config.toml
model = "image VAE"
dataset = "photos of arthropod specimens (BIOSCAN-5M)"
train_examples = 195000
image_size = 48
crop_scale_min = 0.5
horizontal_flip = true
bottleneck = "kl"
downsampling_factor = 4
encoder_arch = "squeezenet"
encoder_norm = "batchnorm"
encoder_activation = "gelu"
encoder_depths = [2, 5, 5]
encoder_kernel_size = 3
encoder_stem = "single"
encoder_widths = [128, 192, 288]
loss = "mse"
latent_channels = 4
decoder_norm = "groupnorm"
decoder_activation = "silu"
decoder_weight_standardization = false
decoder_widths = [64, 64, 128]
decoder_blocks_per_level = 2
decoder_block = "plain"
decoder_attention = true
decoder_upsampling = "nearest_conv"
kl_weight = 0.1
init = "kaiming_normal"
residual_init = "none"
optimizer = "adamw"
lr = 0.0017
beta1 = 0.9
beta2 = 0.95
eps = 1e-08
steps = 18900
batch_size = 256
epochs = 24.8
lr_schedule = "cosine"
final_lr_fraction = 0.01
warmup_steps = 560
weight_decay = 0.08
Rows from block 7 of the encoder, named by matrix and row number. Rows with one number belong to one channel. Each number is 500 + 40 x the weight over its row's rms, rounded and kept within 0 to 999. All counts start at 0. Numbers have three digits each.
# sq0: squeeze pointwise conv (encoder.blocks.7.sq.0.weight, 72x192x1x1), inputs 96-191
# e10: expand pointwise conv (encoder.blocks.7.e1.0.weight, 144x72x1x1, transposed), outputs 72-143
# e30: expand 3x3 conv (encoder.blocks.7.e3.0.weight, 144x72x3x3, transposed), outputs 9-17, a 3x3 kernel for each
sq0.14:507535521482502550548521587530496491519617433449536502489537517495510512617512465492514516522449501500515498479495504539518507506495519509584497531465516503524532518533508513520490541513538509493512561530559485481594502521500532508535528502510523526518512527533492534544552501503491522480
e10.14:696499572461474543509457471548527449527496459453532469468476547516505514450580520562538493497453501498588453498491463563512452527508465541430431450455479493506486483480504469511553519465444533523491445484589523493515
e30.14:496527485432504509509512514503517487518528517526527484504454481528527513479454421514489496494563561494499540474498523478413525455513462473519531508462450498547571541525488477475534539545432538479476413541527479480512439489439502501557491522415
sq0.15:435520493542501468500516509502510542513495444480496474529503453536498514539503517525487535461594524530554507493484486533556513551540512503508496457507495485519561532523492587520526540488522528523555523522522526519507506511477468504494509449519513496500554497507522474495477490473490492507
e10.15:432489517490551594487530538483485492505481485519544497513517427511501473527505509531543502474565534551484490572489491542479451538570452530486561549500473528448496476517528531473540523552518480589536388567497524424531
e30.15:450493512420483537433549539558527533483550467512517482493506489522524524471442492469557431429486518484482475473495488491430470521511517473482460494476443541482530545561518580459522497565543486512537408439422455508504501496482516499507517440478
sq0.16:588564516479486616518516508542502641534455520541480603534524552464484484469585533615543515474503467527516494449592519513489583511562576544516518466502447539486604489492502507465570538544506541483501540538530427438436522458573492518479516461494520486496536525467554532550476546505556520567
e10.16:510510531563495489485569533425542522457479460493486487398524496540469509525526518527523551476466496583488559515467504489492455453493562496582513484478543500520491457511447516537518486409550562470523454551489529505438
e30.16:491449573484451587481521543503519512487553513505562489454448448486471419453424536455475512529440497587507470495496481470426499490500510518417480366422428443373447513544501571491415524533502536550462533419466482516447491505494477542423510438501
sq0.17:539459478493488510474451485463507510482527511430450506469494508487540524476465515470476501525517522525538502487524419480535512488471516473444478449513465495519508505504524508457531488508513512477544463527494484446486525479493524561499440451527445486458491533466410452467468526507507502475
e10.17:516515586595475535509456487527528573531510537534559405468472451482652452494476502540473526487552545513488520464456562454551566517463507492555529559483467481466507515586481481487589548471451466495517456489550545509516
e30.17:479517524492484514489493484482477487563519515564500493498439481436583472468485439506479496424527522445543552442441453457394465440427503529460524580382481560545474505502509483501477486486498518499568474545493444531502499526509535494526500496505
sq0.18:511494501481488495512507443498514511479485523431449519479520502535486494516526533512481513545531525541518494476521452501535551522466518472458509463468522519527465503452492512503491523520455522490499512520534561447460541494497513554531492564511468487485510489446459494453493500484542505497
e10.18:481477484565476490597506484507564550462512602526565477472532503518553487539557540465466512597532497500476541491469509535560512506543500498503460494462606478455565531523508461469548463453500473477550499526525537503471
e30.18:484486494468483561489468511541538474548553481517504491513475490480517462468460480468438476506488521448511504458439429436415476473465488522391440514413439492525497515509483555529423528550467532483521520523456486484436462480466531492501523523504
sq0.19:513520526477505498487486521524510506523515488512533535470508478534477529481480532497509518480546486495519468489581443498528520529512536518495553464479489509486530499503480514518484496515457502516498488502485515479511491517490509524491470515464511469568512507513502489493511488498534467492
e10.19:513426515486484490490514485513523479512480495483501565545490510480499536553480487420495483532439540514501491457505500453508487533513558528443451474612525500525556452478470478512463483464491490464490486452513523533451
e30.19:499494538477506537485477509507552521525533484501501480495469479506447460502534526393366473499434352492457428487522530462486491514486485506480494496544520480459504527535513442571528571498500514485480531511490548464484507548404430552408492535509
sq0.20:511490513502495538509452522457461553525435465435453535550609532492551502488479486566445514458472498515491474526509498495433526473453547500480520483463471523480536446477490450471534506487476512459474527491527435453481448515454485447494506469453508452531493527493450490437469555495523496473
e10.20:444465492427481535479481460505555500444555483427488497408456505478495436486483481493487485462489594510438450473460451516471466495497536435478480528513459535538569414481499518522445461573519469471425437478476446519524
e30.20:410506529477479550432536563612561562513440487597497457478527494495497497510544557417496510532493492444528480469478495483548425464468475478510428541538551523514524492557514420516620510458512489451438480471476493512561513486466502486410503565453
sq0.21:552567490515463473500479517422476455545466526502507535483499477498476445501482485503503485501454461483480485495506515528476509497462483500484503484495507542462508507485516432475534467488475471475464429446480498452515500491475516483486504527510516477509478456503493497476455520539485461512
e10.21:464501484488578559537495540455493554475462453546579494491426419571488493536548523454556501500510516572484494486527578426519541541529436489511554471456525451376455499470536474540505514483484478531518464569474546457459
e30.21:472493528495516547474537527566542513497591513524558531519480505484526502524497523490551500483539526456461488494459504523429462516529497491513472493435488533532508492504590521514545424513571554545531468453486517512529498482543478558536529418475
sq0.22:523470525516510536495445503493519507481461463462493478522511519491540510490495467481436502504488484509518516530513502469495496478520515461511452483483521515539477485524480464479459532536461482442518504539485558494469488492482504541525467495514507489464492507488509532472500489447511499450
e10.22:512512473536501476509476530500498543529470581555530451493497472464535500487541559496513461528531526487505504488479546528560550549490474554529439511505581449521483502602524475497561553478481488492476476487474589482471
e30.22:467490540445488601514491536512562475538549502484524471533460505490553515437506453480485476471520524462520483443449476437407484463440523493429497499471495513560532563520478548527441514501552541496473513515460453566445462497432541532445519506449
sq0.23:536493454450520524550502509482480495490509502448489490496479482533508532484463450469467517516513522514500537489465456490524545488446484474459506475510519538530470499480528493477505518536493515470506464529481499491498508536494499489467482476474452423487515485451443511483533472545511498475
e10.23:529496642519451550487533559523492536570539544535535438410462505550538453404443460456470454492544536521523519523504456513530537497533469477455528517475452501492491430512467499496534571497466502512548468485594484530497
e30.23:496514488429468548514527488500525495534525525581529490472470499514550502466440442515492462484553561459522584468477476461436505421449536570520488567408472546553496510481500462484533495523489545483555458536500449548501455478499520470560495521475
sq0.24:463496502499514498502547477523483426461419565474466520456550517504489532417464456470486508531477472486482485472475522494517498553489509519530487512532486540494507496484495487498512492489481528533509472499511503486457490483496498461539522504536468484523537511413557529480444503505501551554
e10.24:470465470505482419553522587505432472530484488505497461426573545530474445444497551535460520555447454463531477543459457559487495564485522619505489481496501561497467490544480512458502490457484540479428546487469486519443
e30.24:440447518454401546465464482468529483471522469447534498486490507544521449481493443440402474481461503462472434456503515457474511485520489465376441518578488465517483508465453491536386513493500530502432525461424493473429492532454539575462530499516
sq0.25:494461469516511465469495453465473470489493513471496467502475514473483526537492514465479492483468460538506523512515478544540540473460467458483520476495462526504505505502513529514489532486492508483535496510525510452474519503465475523544446504500438465462498505496471501513498487510501521491
e10.25:536500513573434497603517516516513553534485537500542443430497491514532469426457557459473503568502545576478516457495460539571594543470510514480548511519533570524519484570457476428631567431515517496477477480570569521471
e30.25:493515500497494544518519507515518470548537549545515447446441463496531462464439438474467483500578550502487565465448508419392515417454518560481498567451451533535505493535492501521492530500496543515520507514507451543473473514478508556525469560471
sq0.26:521470536455496484467497517477521466459488481420519527446538465491488443479533575476476529463525492459496481533482478501490491520476546499497552507479498489491492469495482484487484479512484483500488488482459492464456484481512506484470502530466485488501543479526459541489499471529535493502
e10.26:497466522518490510493461467527432507534519486537540538521532501484499555494545571494508497535510505446578474499517500553513531566490497575524507532423525448445468508525538437468506480380459547504503504515490568505483
e30.26:420481511400499535495493486505511467510496468445533469542508523475596576521584522500502447470493502455501476475475502467397471478508499517491542539406504466572494467442497573515432498510517518460479457553458433596504456492508550486476483501517
sq0.27:486462450426496465477521473474519501510472521465460485452513530437538436483550428509520499489485554472434404521456489510487447491497531497463572533532464513555500449500451513485564480557538509456432504487505474470492493491548572487481507506502475530514449434453508531476490484540471471524
e10.27:513479563509477533514458439491504484454496481483531430471459509554513526459484486502550531592523525552550490461582488497496471494567553482512574528503485458436438488507474420513495516453473464521501436523491556437542
e30.27:503553487482539492545530489487465478500529476490518478493495529482564527561468505474544502444512488449461477461477471483428510506504510513519536536454492542536510460486533541455523430521548489495524469530523491534596455411531415465503504413486
sq0.28:498506490485484545464485481486523533523468470436457496556613522451551472456493521531503441486465494508521480530510455527498553469481568483448563479455455496505500510400494477459550515505494533369527514530440431434473495485482439474483496445464462461485506509508487507470530502512486499523
e10.28:437582453505495545527522513504498439467463475489475463404451491473493453500442457486485560501489524522483432536461487464460503513422501480411512545456483527524536479482439552434461486523491475514487484440460450506557
e30.28:441506533451467530443550584607582575496497471544488493480493501504509524511515516440552508521498531438507504434469466483502399486454487477499421543507547540516528533552512498470581526521501502473480444476452463483534513517492558458469532516458
sq0.29:500488474477464514500469506521522498451516486437428510536493524529505490473489460453465446489485527494516442464466433526504499509514493484479501496538497463519527527557479515524492476509532496459489501537497489504504460498499525487540460522530527501529540519473437483462509528469476548462
e10.29:495489549529511519516439468489557515587514453454509445559468473484481585522527465481531535497467521522476508505601502507505518478539509446564585551532495420522487515539523488489551540454458501475561476547499491483519
e30.29:446528461416584490481499489514517500512525507535463455518484547450484526495451493553542507444518505492462518528481473498395514481489506485513506498354471488493457507454524529472520523496509453475467434523493399480482517437544493475575474449527
sq0.30:483497490513485544467449500512480515522547523448543442474503522490549498537493432518483495489492517542496455428526441525507533543500552493555452463484524483521484526522502525495463495526510487478535536479489480451543480491467462497471472497523483479563499450490442510477493497516518522497
e10.30:573520516521519508442511466501477517540487549548567449507511492548491452498487478532490531495440445522545509585563511592501495554511463510494489479495492502520452500485564509444578515486475605504483525445553466554503
e30.30:491524505483504523472464544530570519500553485478496479501478471480517488460470400528482486511525536524481551494482519476381562472477477440494461490423451461490496536475467497508481546574501497513481455548469418468437429423467543526543526514457
sq0.31:518504436505514589538525482514525518478473557532508538501449544484538494445516499500484499475494461515513509506538489524483504522498501508487472506504440550529544492515502522521500492466462472541502528507513463469487476543496531520509426472516464500510508521513514546470456545525551504508
e10.31:452505517483469505565507613407452498464459519550514453487513540460483529444489553491437513505517491511501502467502564495492468520448512494509480520471531504525492488483500449433498505441506501431476534532469551467484
e30.31:474454531448425574505496483488526486490534507479498499496459476506544455474487419446453472488462527435485453467470458456445499428439486530395443512473456497511513496487464555523366479533502544539479496472414473519411507514494534555414544522518
sq0.32:493519449606547458471520474455439482472547503543547496518471496548534555474448511514514577468547470525517512561456503416493509516517506537540477469441545514501566504470454457495483510550474512500502541494512497507469471418482377528454496446465471511512487508417525450517563467377564488457
e10.32:473497444504504542503466512478503540482492504473479505545559484519460490567495482495517561511511443551456511504472456490495485502492482480575489456461583459469500508506551382469510516469518455467524430493478524502495
e30.32:427436502455473592456515518504503503491537454416476483464447494528486541439474479510480404491461451522520449483462523459424534507522493462476483415439457507458466530485513617538454510557539455513503469494387431464418474419432514529455465442486
sq0.33:525513546538468532456509515459473578458474515439521526513518575515525473517497504584466476465501499453464434506509465529459470517469570462497503474474461532477539475471515482482519488502483504445477535494492479474462508575480475473465491464469473458491526471515458470466487534502506518485
e10.33:523590486485494540512538460465501548538576503509493493412483453530445442500504510529498526439512493528485454561490413504463433488486481481453469518488477513573550440491470512543538513532530485490466413443479458522578
e30.33:416500484455504514430520575554561550491495472566511473532528505521493531509456531485515481541533509480522520479487479524527483486475497487517442526511513575500522483509481474476593485524484484493469417475456465492504535517503524454464549558474
sq0.34:499508497470487489485506493444455504449478498446460487481477557463494515450493440414464497477480494472475503477472494469491493475495540492495494508497513524515508446482431469471484461526559508440495476491503490469485482444491483437504422431463470505486463500472494528467522518477546492411
e10.34:525563535503458504435540469509498496506520498490503476458482519427442464449441467489468529436435524544406442522492482549490456452469500458461452538502499515656560444489475514535502502551464506455421468446466440523543
e30.34:409537521469542522452496561598619613563460504637506486462536512486483496534500552462478511513443473417534478459501487476504469462484511476501464510544556485541503478524486406516629528464483496471443471537487493442555534500458477456402496566468
sq0.35:515537506502556506500525518491440538484494442534524530533483495535520492577471578483568568514511524583499582558510505543493531508524536528581522493412508457480531547498534580515545488466463563544514567489552593549477545584439495504519543473511521487469524511549504430565544497430506482543
e10.35:473512505438579459444489523433471528519523465536406452549500441509485509516548550465462582497475469483458505529549563546430538508517542444587487587489507429474461605465504491463474486468476573470549552475484514507489
e30.35:486453494460478558445429550516527535456548497407492455474504507496510477440523444529496491524479451552473433481488502476454556500484544478489533457482466462461459561515478598490434594572526378509482516538441438524397489435481525494491507441467
sq0.36:510464495458478444468499475549489507517513444515556488444541533479507508491523513498514404555464536424459469477504467493463446478478503492555433495493532553567479486543518492507415531533557491378494439494519505504567525499561442448474499521463470534479444469573486482499484484512445481559
e10.36:535458546508505399508505494541526472464483492558476522495520533539493491518571526414499504508479439511557475566507472494484551540472553558563491496495474487518483460487474538516464526492478584457486562526504474554479
e30.36:523492525534500523517449478475524518490580470453485472524527504497506510456530500450472464494484489500511519504540497440505571496491456584465470483540465480473551499481519521495421439475466501500568494534522534512474540474495546541541500547510
sq0.37:417550505499521484488523486484487478473454501502491555518574507512474496482485514497499484518459468532500531508558496539509503551490561526529507478542522507502502531526520504500508519502499501488522510494500504460457493543533472511497480497490474506499526464573470504550541509492529517513
e10.37:503500487486515465499499585461510447442547498519556505580594565545523518467536554480516502531487473470564454487525535556534497523492464554467468569455553438512489523463495460498500509434451512537559569508479469546544
e30.37:466458501433448532484478476484523477458504483427499450464510497553576520483545427477462458480456506472481491492470479453420504466469518509382458505463457488505490525471447543532376508524523460504455488499392395510381506503489533493426515485478
sq0.38:548439435502521544475486500473475537465526506482501515508504574509469487517506466460471504480503454500445521555511488508476500484476504486475537505505521505508521474534482492489512507469532482473507497483522520456507524483504475512516478548522500490496483486518468471503522544532542501493
e10.38:537491544483489469527490501530581463510494530475538454484492468585518531469457484547583522493511479527523483511552486490533518475590493523499582474481516454460357500479540447469484544445479473482506449573510496467493
e30.38:473559443427585489501542471502517487491513451479497516489464529493529513516468464520560501447547534452441514500442492488452517504542474491507527504396437502523483492506547528459535504519487441514459421530496446507497468415546489521566513432463
sq0.39:502452500456475510502482521527518527513553462495463517479521515458544493475489491517502476553432498508479430496539535477504533504524507506497470525487499512484443506507479486458532506468480538466441469528534479504488461536505516520443480444520474500488510467544479480502509481535457489500
e10.39:466527554519527501512472501492642412519493522485471528462490469546486464515431522578552535479515548535506497525479428487476524496460507485490524481434477523446496399509548497504490516531545482550474430488542465475503
e30.39:489498486463509545492538533519514515459543494495469491512492500551445502462450451505522482456524529536544550497486495490508476511472494480477484510421373520476501532534492516449527488536501507531492357442420473465510521502516538563519533482491
sq0.40:457524523448507503527463515502467481480499469453530529493535535437404474508481530523465494506485472508511484494531494505474474463481460440524495471524462545515475499503524470516447425462474586433488503480503427527517489517474490474494482452474461457423488473520449472487488454482490473516
e10.40:499533551479480460460544446496537512569533533536491505550497593516600469452501481506487526536496531499518477471505511551560515512540485534488505512532486516490469466518451533647516491554557475546438523496500515499541
e30.40:487506501500516503514504501553548522543604514573533528495580487495492538483430531470465474448588555505568553516511491491499497445454487538473518449543468509476534464538468396484495469523421551489515450428539543507489442514451468462474498547496
sq0.41:503505480485517481509519449560502447516475581521488478460502524504529497509476466506501491523512537487520449516483530505482485493479480476472535541518469516531495474455470476529508466576512467518492501512508497532488490479534499519505486498506467527425479479448520539511464546525490512512
e10.41:517446484555539544541481532514455490542457548494507469523466479596466509488511509544570533540550511622500426493417502466522465513594488580460554528486527484504486504470501462471507472476520471520500473603495537481486
e30.41:507529517470525524489516478517499496500544495499529501503482474508525490497412532471508479462487497497448489488477498487440517534507473481495467504461487545528510472496493549463510405556546479538517433504463480475502494420532473537510517392532
sq0.42:456373525427426435554446471421477540409490527464449484524447465508504525487416492483423454405517503470504426560419473546509436563555582494471515463638455391477494452495435513474587469469485483544464516519497480521554471510413565477536500524548507522571510435409415441429551503491411488415
e10.42:441515460433489461520499492467515534607513489498555465508444476518545509507421547517474532544411453476519511516468519484462492430466474487488491531478545590503549443503443569439517558460497561391433489500504511525552
e30.42:490488493455528501555486493471482457521482456515483443396489475499463564408477419524522511405488526557469531530444509458460542498510505549518443503451487494471476486452544490482542497522501506494490510522535439484497490483512486444518496492535
sq0.43:552537548521460512496486524500462507490464501534534510470515498488523450513506521552507523447516469455508477531470554531506523493510495520473515557514489517504511491508540540458492509505500513524521494494515529526481519484524510488500493491515504504500484506547571485544537499500488442503
e10.43:497525516496495463493542486603485526508562519483452450498483422433519477474460502454500561473544538518462474494553461536493510517506546503508515492490503494493514436483550586583540500505457449484486452452522490456490
e30.43:452540518450531501448510485529560553505555506588529482535583545516481578504478508480388439430539434493500476496493485493551497461492491527483525426546497505471531469560519447496547486534491491563474483471489514493479487509439427428369515594511
sq0.44:495435520510557552546471491510527502511496513496479478465482582492470517462514515492502513513544533542531489510489461526513514474475497442456491482469524535471479519503524481512516536506451526480502496472497502510507527542519469561491483548505454451464495509502486495463488505474519512505
e10.44:510496523559493472537520518497472640484501577501557434516528520495573474437475567505533491517497488494488511476421519458585488510520493481494461499441558514529478472642494473453521533474416434496578445542527535444503
e30.44:525476486433478582489491512499521479529525480504506487475410522479553515473487534505503488469536573484537501473483454462392520407447501552458499533353487521526498488444473553516465492521496543471492495522482443559506443511492549463457520546524
sq0.45:456501519485515553503471539471616520587477403561486470462552468488525514549588537444474470503391550436475541374505533544473533522485411484415430554529501588518405483608531509428541461519535488523545535527494497457508506449600503535537504520489609464488483498532497544507526463564429421588
e10.45:543553485487392520443481582538471498477497475525481525458459550519518557502536459514477464543508479521531548472442485519542517489544507513475481579437442542486484480507510497519416546519408473535529481493464522494495
e30.45:521497514537476488556548469504545526472524494544539536435502496428548480517425514411471484457474526416457408509519503538418570455540505513463511458473495479472521493540459481535506555472480513554536448446489523495584528487494435413546403506432
sq0.46:470541557502420488517448503480506478497501583439480454457510465495496515434543457581500474456459534459498457464536493445475562435502488450520483417464441536599536433504452416439520490541530459498478485478399471474498472462520543491450505507569432453495454521520488531431497495526524516501
e10.46:486555442539460521548468590438503481515526507546481457563505502525486577527527529443475538498543529569496547507495491556575504521526516489499479483501442502479438511454515510533446513461491537483583506430524547542512
e30.46:513466553502469530488473479508527480513551492496492515529485489471497562497457524530458480492474512515448534487421523477367552478499478476442426510422461476518442498492494463519419434526494553515466514517496517515469499470514532509490538515519
sq0.47:455473448473527505467447468468538511489483541504456540511519489542501520517528507482474526456502463499485517475511460498507543526481485455483463469469531465485458489501499555482488529533504508469499469500542520458479507520487491481576466493512475426436496525501475467464472465488482497487
e10.47:496492566545500526538504521460490619490465610550514411467502463485574502461561553507525497552536485484507479461502513515584561510556444507485498496471579490476512470628468496513556544480397495515522481551552525493493
e30.47:496492516431458551465525505513564460551538492500511475501449476517575515487481463509500502427525555451496548475468475453404504449475486529439524581382489495576477503472463514527445498532513546470474476561461431534473465494524556531529512519488
sq0.48:507490580457448504509514548540445514506537480502544494517552460458401454494509555478444445448512478440491448439444489495505481367448477499472464504535376516452477501513491427503492490495506479479498441471413352493509446507504579495488513530507479524504520481591525536460458541548436492533
e10.48:482509391477495460544497498460440507519468476541514519510538435477483500498493524458479512546563410469555517504567524487542573573527455495517488475485444454457478482501553464548492464543501537519477533478417537463471
e30.48:460435535507510531506482496546508471469499452426505520559529504457556541558550558501547493485516514454506476519485504523493490503493478532509530557458535473536514424451536503535438389464516521499520487523512537541527512500547553522508555480529
sq0.49:548495517536449481476497515484470513500512525496489570484551538502528495476452552471503495510540494463495499470455470477465511495512558484521507491480506467524556491499463505498541542486512513507503503483515531452520479539498498479522489497541442554475555464543492494474511494510542472457
e10.49:489618488507543433511511518517451560504594487460438508464470468534457437459443534561477564513529478526470473543511416498494475482482469468490498463465441510516501455518495540509519494490502498543511446474490517496564
e30.49:447478499433485482434488527553549567489498473555485474532536508544503547524420557480529465483495497513540505510503450501549489479455485479493458504502517538537521521543488525436568484539473515510461398519426483486470521529479542487477560553490
sq0.50:503525518520491541557519450405529502382443466500423480520481489509492488490470511544472493489467531490471456550501479509501504547533495469453515454489503446468483481518540480549546466480458551543488499529517506489435486477527488472516493503460492489491533484471453475499497539483420540528
e10.50:435539506551506477481429551471507540451500531420504487557550460491495495525432543443441521535490506503463577463511568488536508466509498465527567681478513494449463520543523472471490454499464501445552506559478499494495
e30.50:501498490493514517479492479519514497506530484484500456477494468456524481480481452509486526501459479510511465475448403415443486461414515551416540479437430511475465472473498537493416505464500455475470570513431475508435504506527493486522486490561
sq0.51:532473548540490495527441490444474537517528523446439460485469554485524500477535463467463514520498515457514536481537453500495535509448466459540500488493488518501481527521485530528481545526481483460538473512538488461486518512541487488467479505471445448495490496523488519443493537492512521503
e10.51:531502548544466510542502485499477545541542498544634473526516473503594493437553534510477512539509502493529487468510481505591574482498430518492518516446490504479468508550449494478507569495463533513516502491507547489476
e30.51:519484502437484512498507510498503481533518459520528488521418500487576529489505421510493493446512550456509517468456459443374508432458521518496525541393470523565517501498468536512487510498510526480522475558505449555533475519490524488496507534497
sq0.52:443449487456491506506448512481488515502504468450414535489506493494490506533471490499490489488459535532476472501527490497454501497474506484498532456506508492461457525509495463492473479483477499455496498495460467487469527490489528509508482526485481450437467504480497514483493478458471478512
e10.52:462453469530501443515572517569480546514481518530510511479468456438511480414495467448507535548480547501540509486476508582503529540496495570477508469518536569547461508506511551538498463489490515463464472497543509502420
e30.52:505540532465488569487463501532568534550578533527531489510533496511497528515513531415380469451531483473475501516507484482544497469481492578452516470530496488469536478552506338528550542446470526549487529488551499487474444573379431473368494598484
sq0.53:552494533498467528483508481533541572459443479505511527499503484495503534466549490442553529498449506487485514484486552448537530482523491565512497558499522510517574505401492487507462517513506501518496435505471479533467520500533511545511495565497569532551514567483543524443551451572429507473
e10.53:493486481546495476478510495511460505484518475535466481529504556546542495531537452455448506506457396520489471505461523509474468457537582494515525602492546478508450474533486505442518462487536511449561540552473496399477
e30.53:509491522567455525517554519545493501527527507529565533474473470455583430506452477480503477522444481476501463452488509499435510483519517495508455503435567463496500478489485506502422447497476505567584582485504520517491482513482475437454496487543
sq0.54:466540579511500475523512459479495488483518534504522534494498534513531502493486537540519518534481459489527479524494473521546554475489541477528480419468482530512496537499472476468497539509464487431516534549529547470494493457525516496529491559529453502510523460527519535445469486539472508512
e10.54:460511499455524472561494558501470533491463519520514459577540507512490457478630555460528443556530496465537451514506497505463480553494477580486486494417536471502512496548430470470491489493436482505464487489484539533548
e30.54:435458511422444568433502499506531513469506518453538464513463506528576498498535437479437472482480548462466466470455484452387497429493525509401498526447484515538488503494468535505377488516506516487434481512396377512418478499490539554468522521487
sq0.55:494487496510476494487504501513507489490476531516485467497523506546496488530477490500474483486456478481493481567484496521461498491532529507518443504496456503506482478487515495559487526484487488479484489506529499511494511456471535505502478529549464518443531459497474500491489506475455481497
e10.55:505461505471531517517547520551503481461479479526516463442490521438508476432479441408478508521460539508508459483540478492507528554492620504502547475561504475495533484532466528500543476543415466459469451487510501479402
e30.55:486514536477498549481471492536558536563549484517556493472510493485436496538493521467395515492493392472459439511473527474500504478484473511497499495543512485487490515534507391561539500473489493497459516493482522458493496549398456508371477570499
sq0.56:523510479494524544482477511492499547530476543503504509486479511551516450476447499517469547494543468492490531518505498476503543478503529482500498479491505473575477503537503538497518493496447544473518540553530493475463504584506558483466501459448498527537533487514503479495501487489520513451
e10.56:567464497483506412488553496501526506546461487529507526515545500550487472577504531434496495511495535513505534549469480524532472538482548509505499482490437572460498471507559448468500524536549465446498466505544452613449
e30.56:487455554479415574469469523521550508515590498461492474507446454507423403457463508414372454486450428471427413453497525421448570534485517434428474480524439430435479537476483477505450551519463476502454557449424501435428452507413511580514484535466
sq0.57:524449543462490494498482524452497502489485515443457525472502537522455489533463501510462508503511493459515454484493463464476494514516561447462543475498512508487502517505477475465556526525486516515476514517468476482475491466477519467508503482506489538461540488516465516471556511455463460455
e10.57:545462499509555495505453503476478496475515473508609499517514505539471567519501502487485461512515464498500511506535568443477486478549453460510518515470501427409303521503479459500505527438471519524549517515459514432517
e30.57:411516477385547485475519491514468464468502454477488466539481565478609578546489526530569478437504500468509471498465456481422480481502512494487531502364514500560472489471530558459526469470554491492497451569506450533498493455542512498522514468494
sq0.58:494523546528486532498537510513493501517502552555550505449494482540496439515510533543550492446507458454482539470493495533473487490552469519507497491491498522510541521506534488430521556565495496507518543514481503512498501479520502508543576495476530515513513527500539486519517504522493475516
e10.58:436488489511488506498567513600514502531562555508492492461464455467506420461444461485470500539493579488495502536493494557519467522510521487489399518522538496517478463514512558565473488497490450537524449441504529482507
e30.58:454507520485553478448497519545551582530550527530539510483559539506450506534483519445405443453538447543489475491518484504523493481478485534508512447526487511475537517581499439497549466505474530526476490489522517493517499526439477436408535576487
sq0.59:526515478470495488497506517483539425497508516512531488496477513502453521466518505505511528520486537480469535481535502499526564498475474501514518518519555485610470498518494490537480484523520452516464475479476536514516447509511524524542509485464514513496446513448506500520529502421497455516
e10.59:485562431512526521470503530531492515519589536489525458528543492550530502464501454541594599520513458598512493490580502525475416536515493461440461543462521524512523472465514489532595563519443482612572506490488577472589
e30.59:542483513458458503508515520435493491461550465491487480505577496547536563485410530480480468433442487535481479547462495476470545533524564444456481455509454505471465462538491548414493482559498513554496403517431473519478516502506493512538524454489
sq0.60:476516504533489469493470482509470527500517446491455454519456458467523501478509484527479469495507519449489546546488491505500511468525475505483494437526493479522500502473496503512500466528484492506488548512467503457523520502491490507437570467488463506538535510442508498543523482468473491516
e10.60:552460494498538545468467525499486454462445474539483550501562425530519559546536572508576488455587490561541479520554539547479500492609461501487507541477510456445441483442457439457450513461470532522472468573432562444492
e30.60:443450498396506539439435478557531511505576481477561546543519518475537559536489547546530475414489501504394473514463514549415498514537492467520548445407505477499483528449536561511489458538553456529476460537498466500525494413530487523493528400501
sq0.61:516523467535532488489501494517499493522503458490488495530430491531478453486548535553518487450525466475501525493518528538514510447450505482506516501446473480577469550472545519481494480476469519513496486471472546462501536508471486497450475532497460490576491547526471456455531550538504433463
e10.61:494496542518464489510550507509588487463533512490484486485515470446525556494452488466483581562484540516459556514464491491490553502521503499474523484557502514457509495467545526583465508541548477485480489479583496506502
e30.61:485524497490549490473494501502545509544613553551535514551529549532490535528490547457461418510494457537560519516518513487534513484482489533503474459496483486441499521546507422465544512522493535515497489474511517458480474526494399434393524572526
sq0.62:489509526514514476471439475501489475518451496459466483508456531467497518517459454492444533545501457512508483493472491517532573480482469453449512491483461509503497484472511540509464535460505494470538490508501515498483488490509442542502444529522482469461500524506512506508474559494519459552
e10.62:501500519572425498554507479493499544560535585541493440514515536484545476456487557482481501538522522484527489516474476538565536524468429509475513550469506451469536476581495493510555545471411525500518499512559536517492
e30.62:482498502437498546453497486499530469530542492543476473485438495492565507487517453476493478465497551435520565415456457448430492441458516536446492556417512558555542518487492491507486496478502506462469496531479442514480492485488501507475480491477
sq0.63:513496521489455496482500480474481523536523499475523479514548526459544474531500515504495522532521503547487530472499462548446513484532488463499459503483543514528500500471462499493532533528533523512464469506477480480520462480515525499449406478520504454524513502523487481436562435521550477538
e10.63:503481508460607466471487541492492472547473497557567493592547495538527543503505444492459586508461524479518557560569515486539508567501552486557492539518485415488454566473550459457574462423484518474527509483552474529491
e30.63:476491480548509578492479510505517472477546464388439488521434506471502487451517462526481464545520491509469478519505471446399571503481472500525515463463511446485510534456486549496384516536512458518491503549478494478436485415467541514516490476472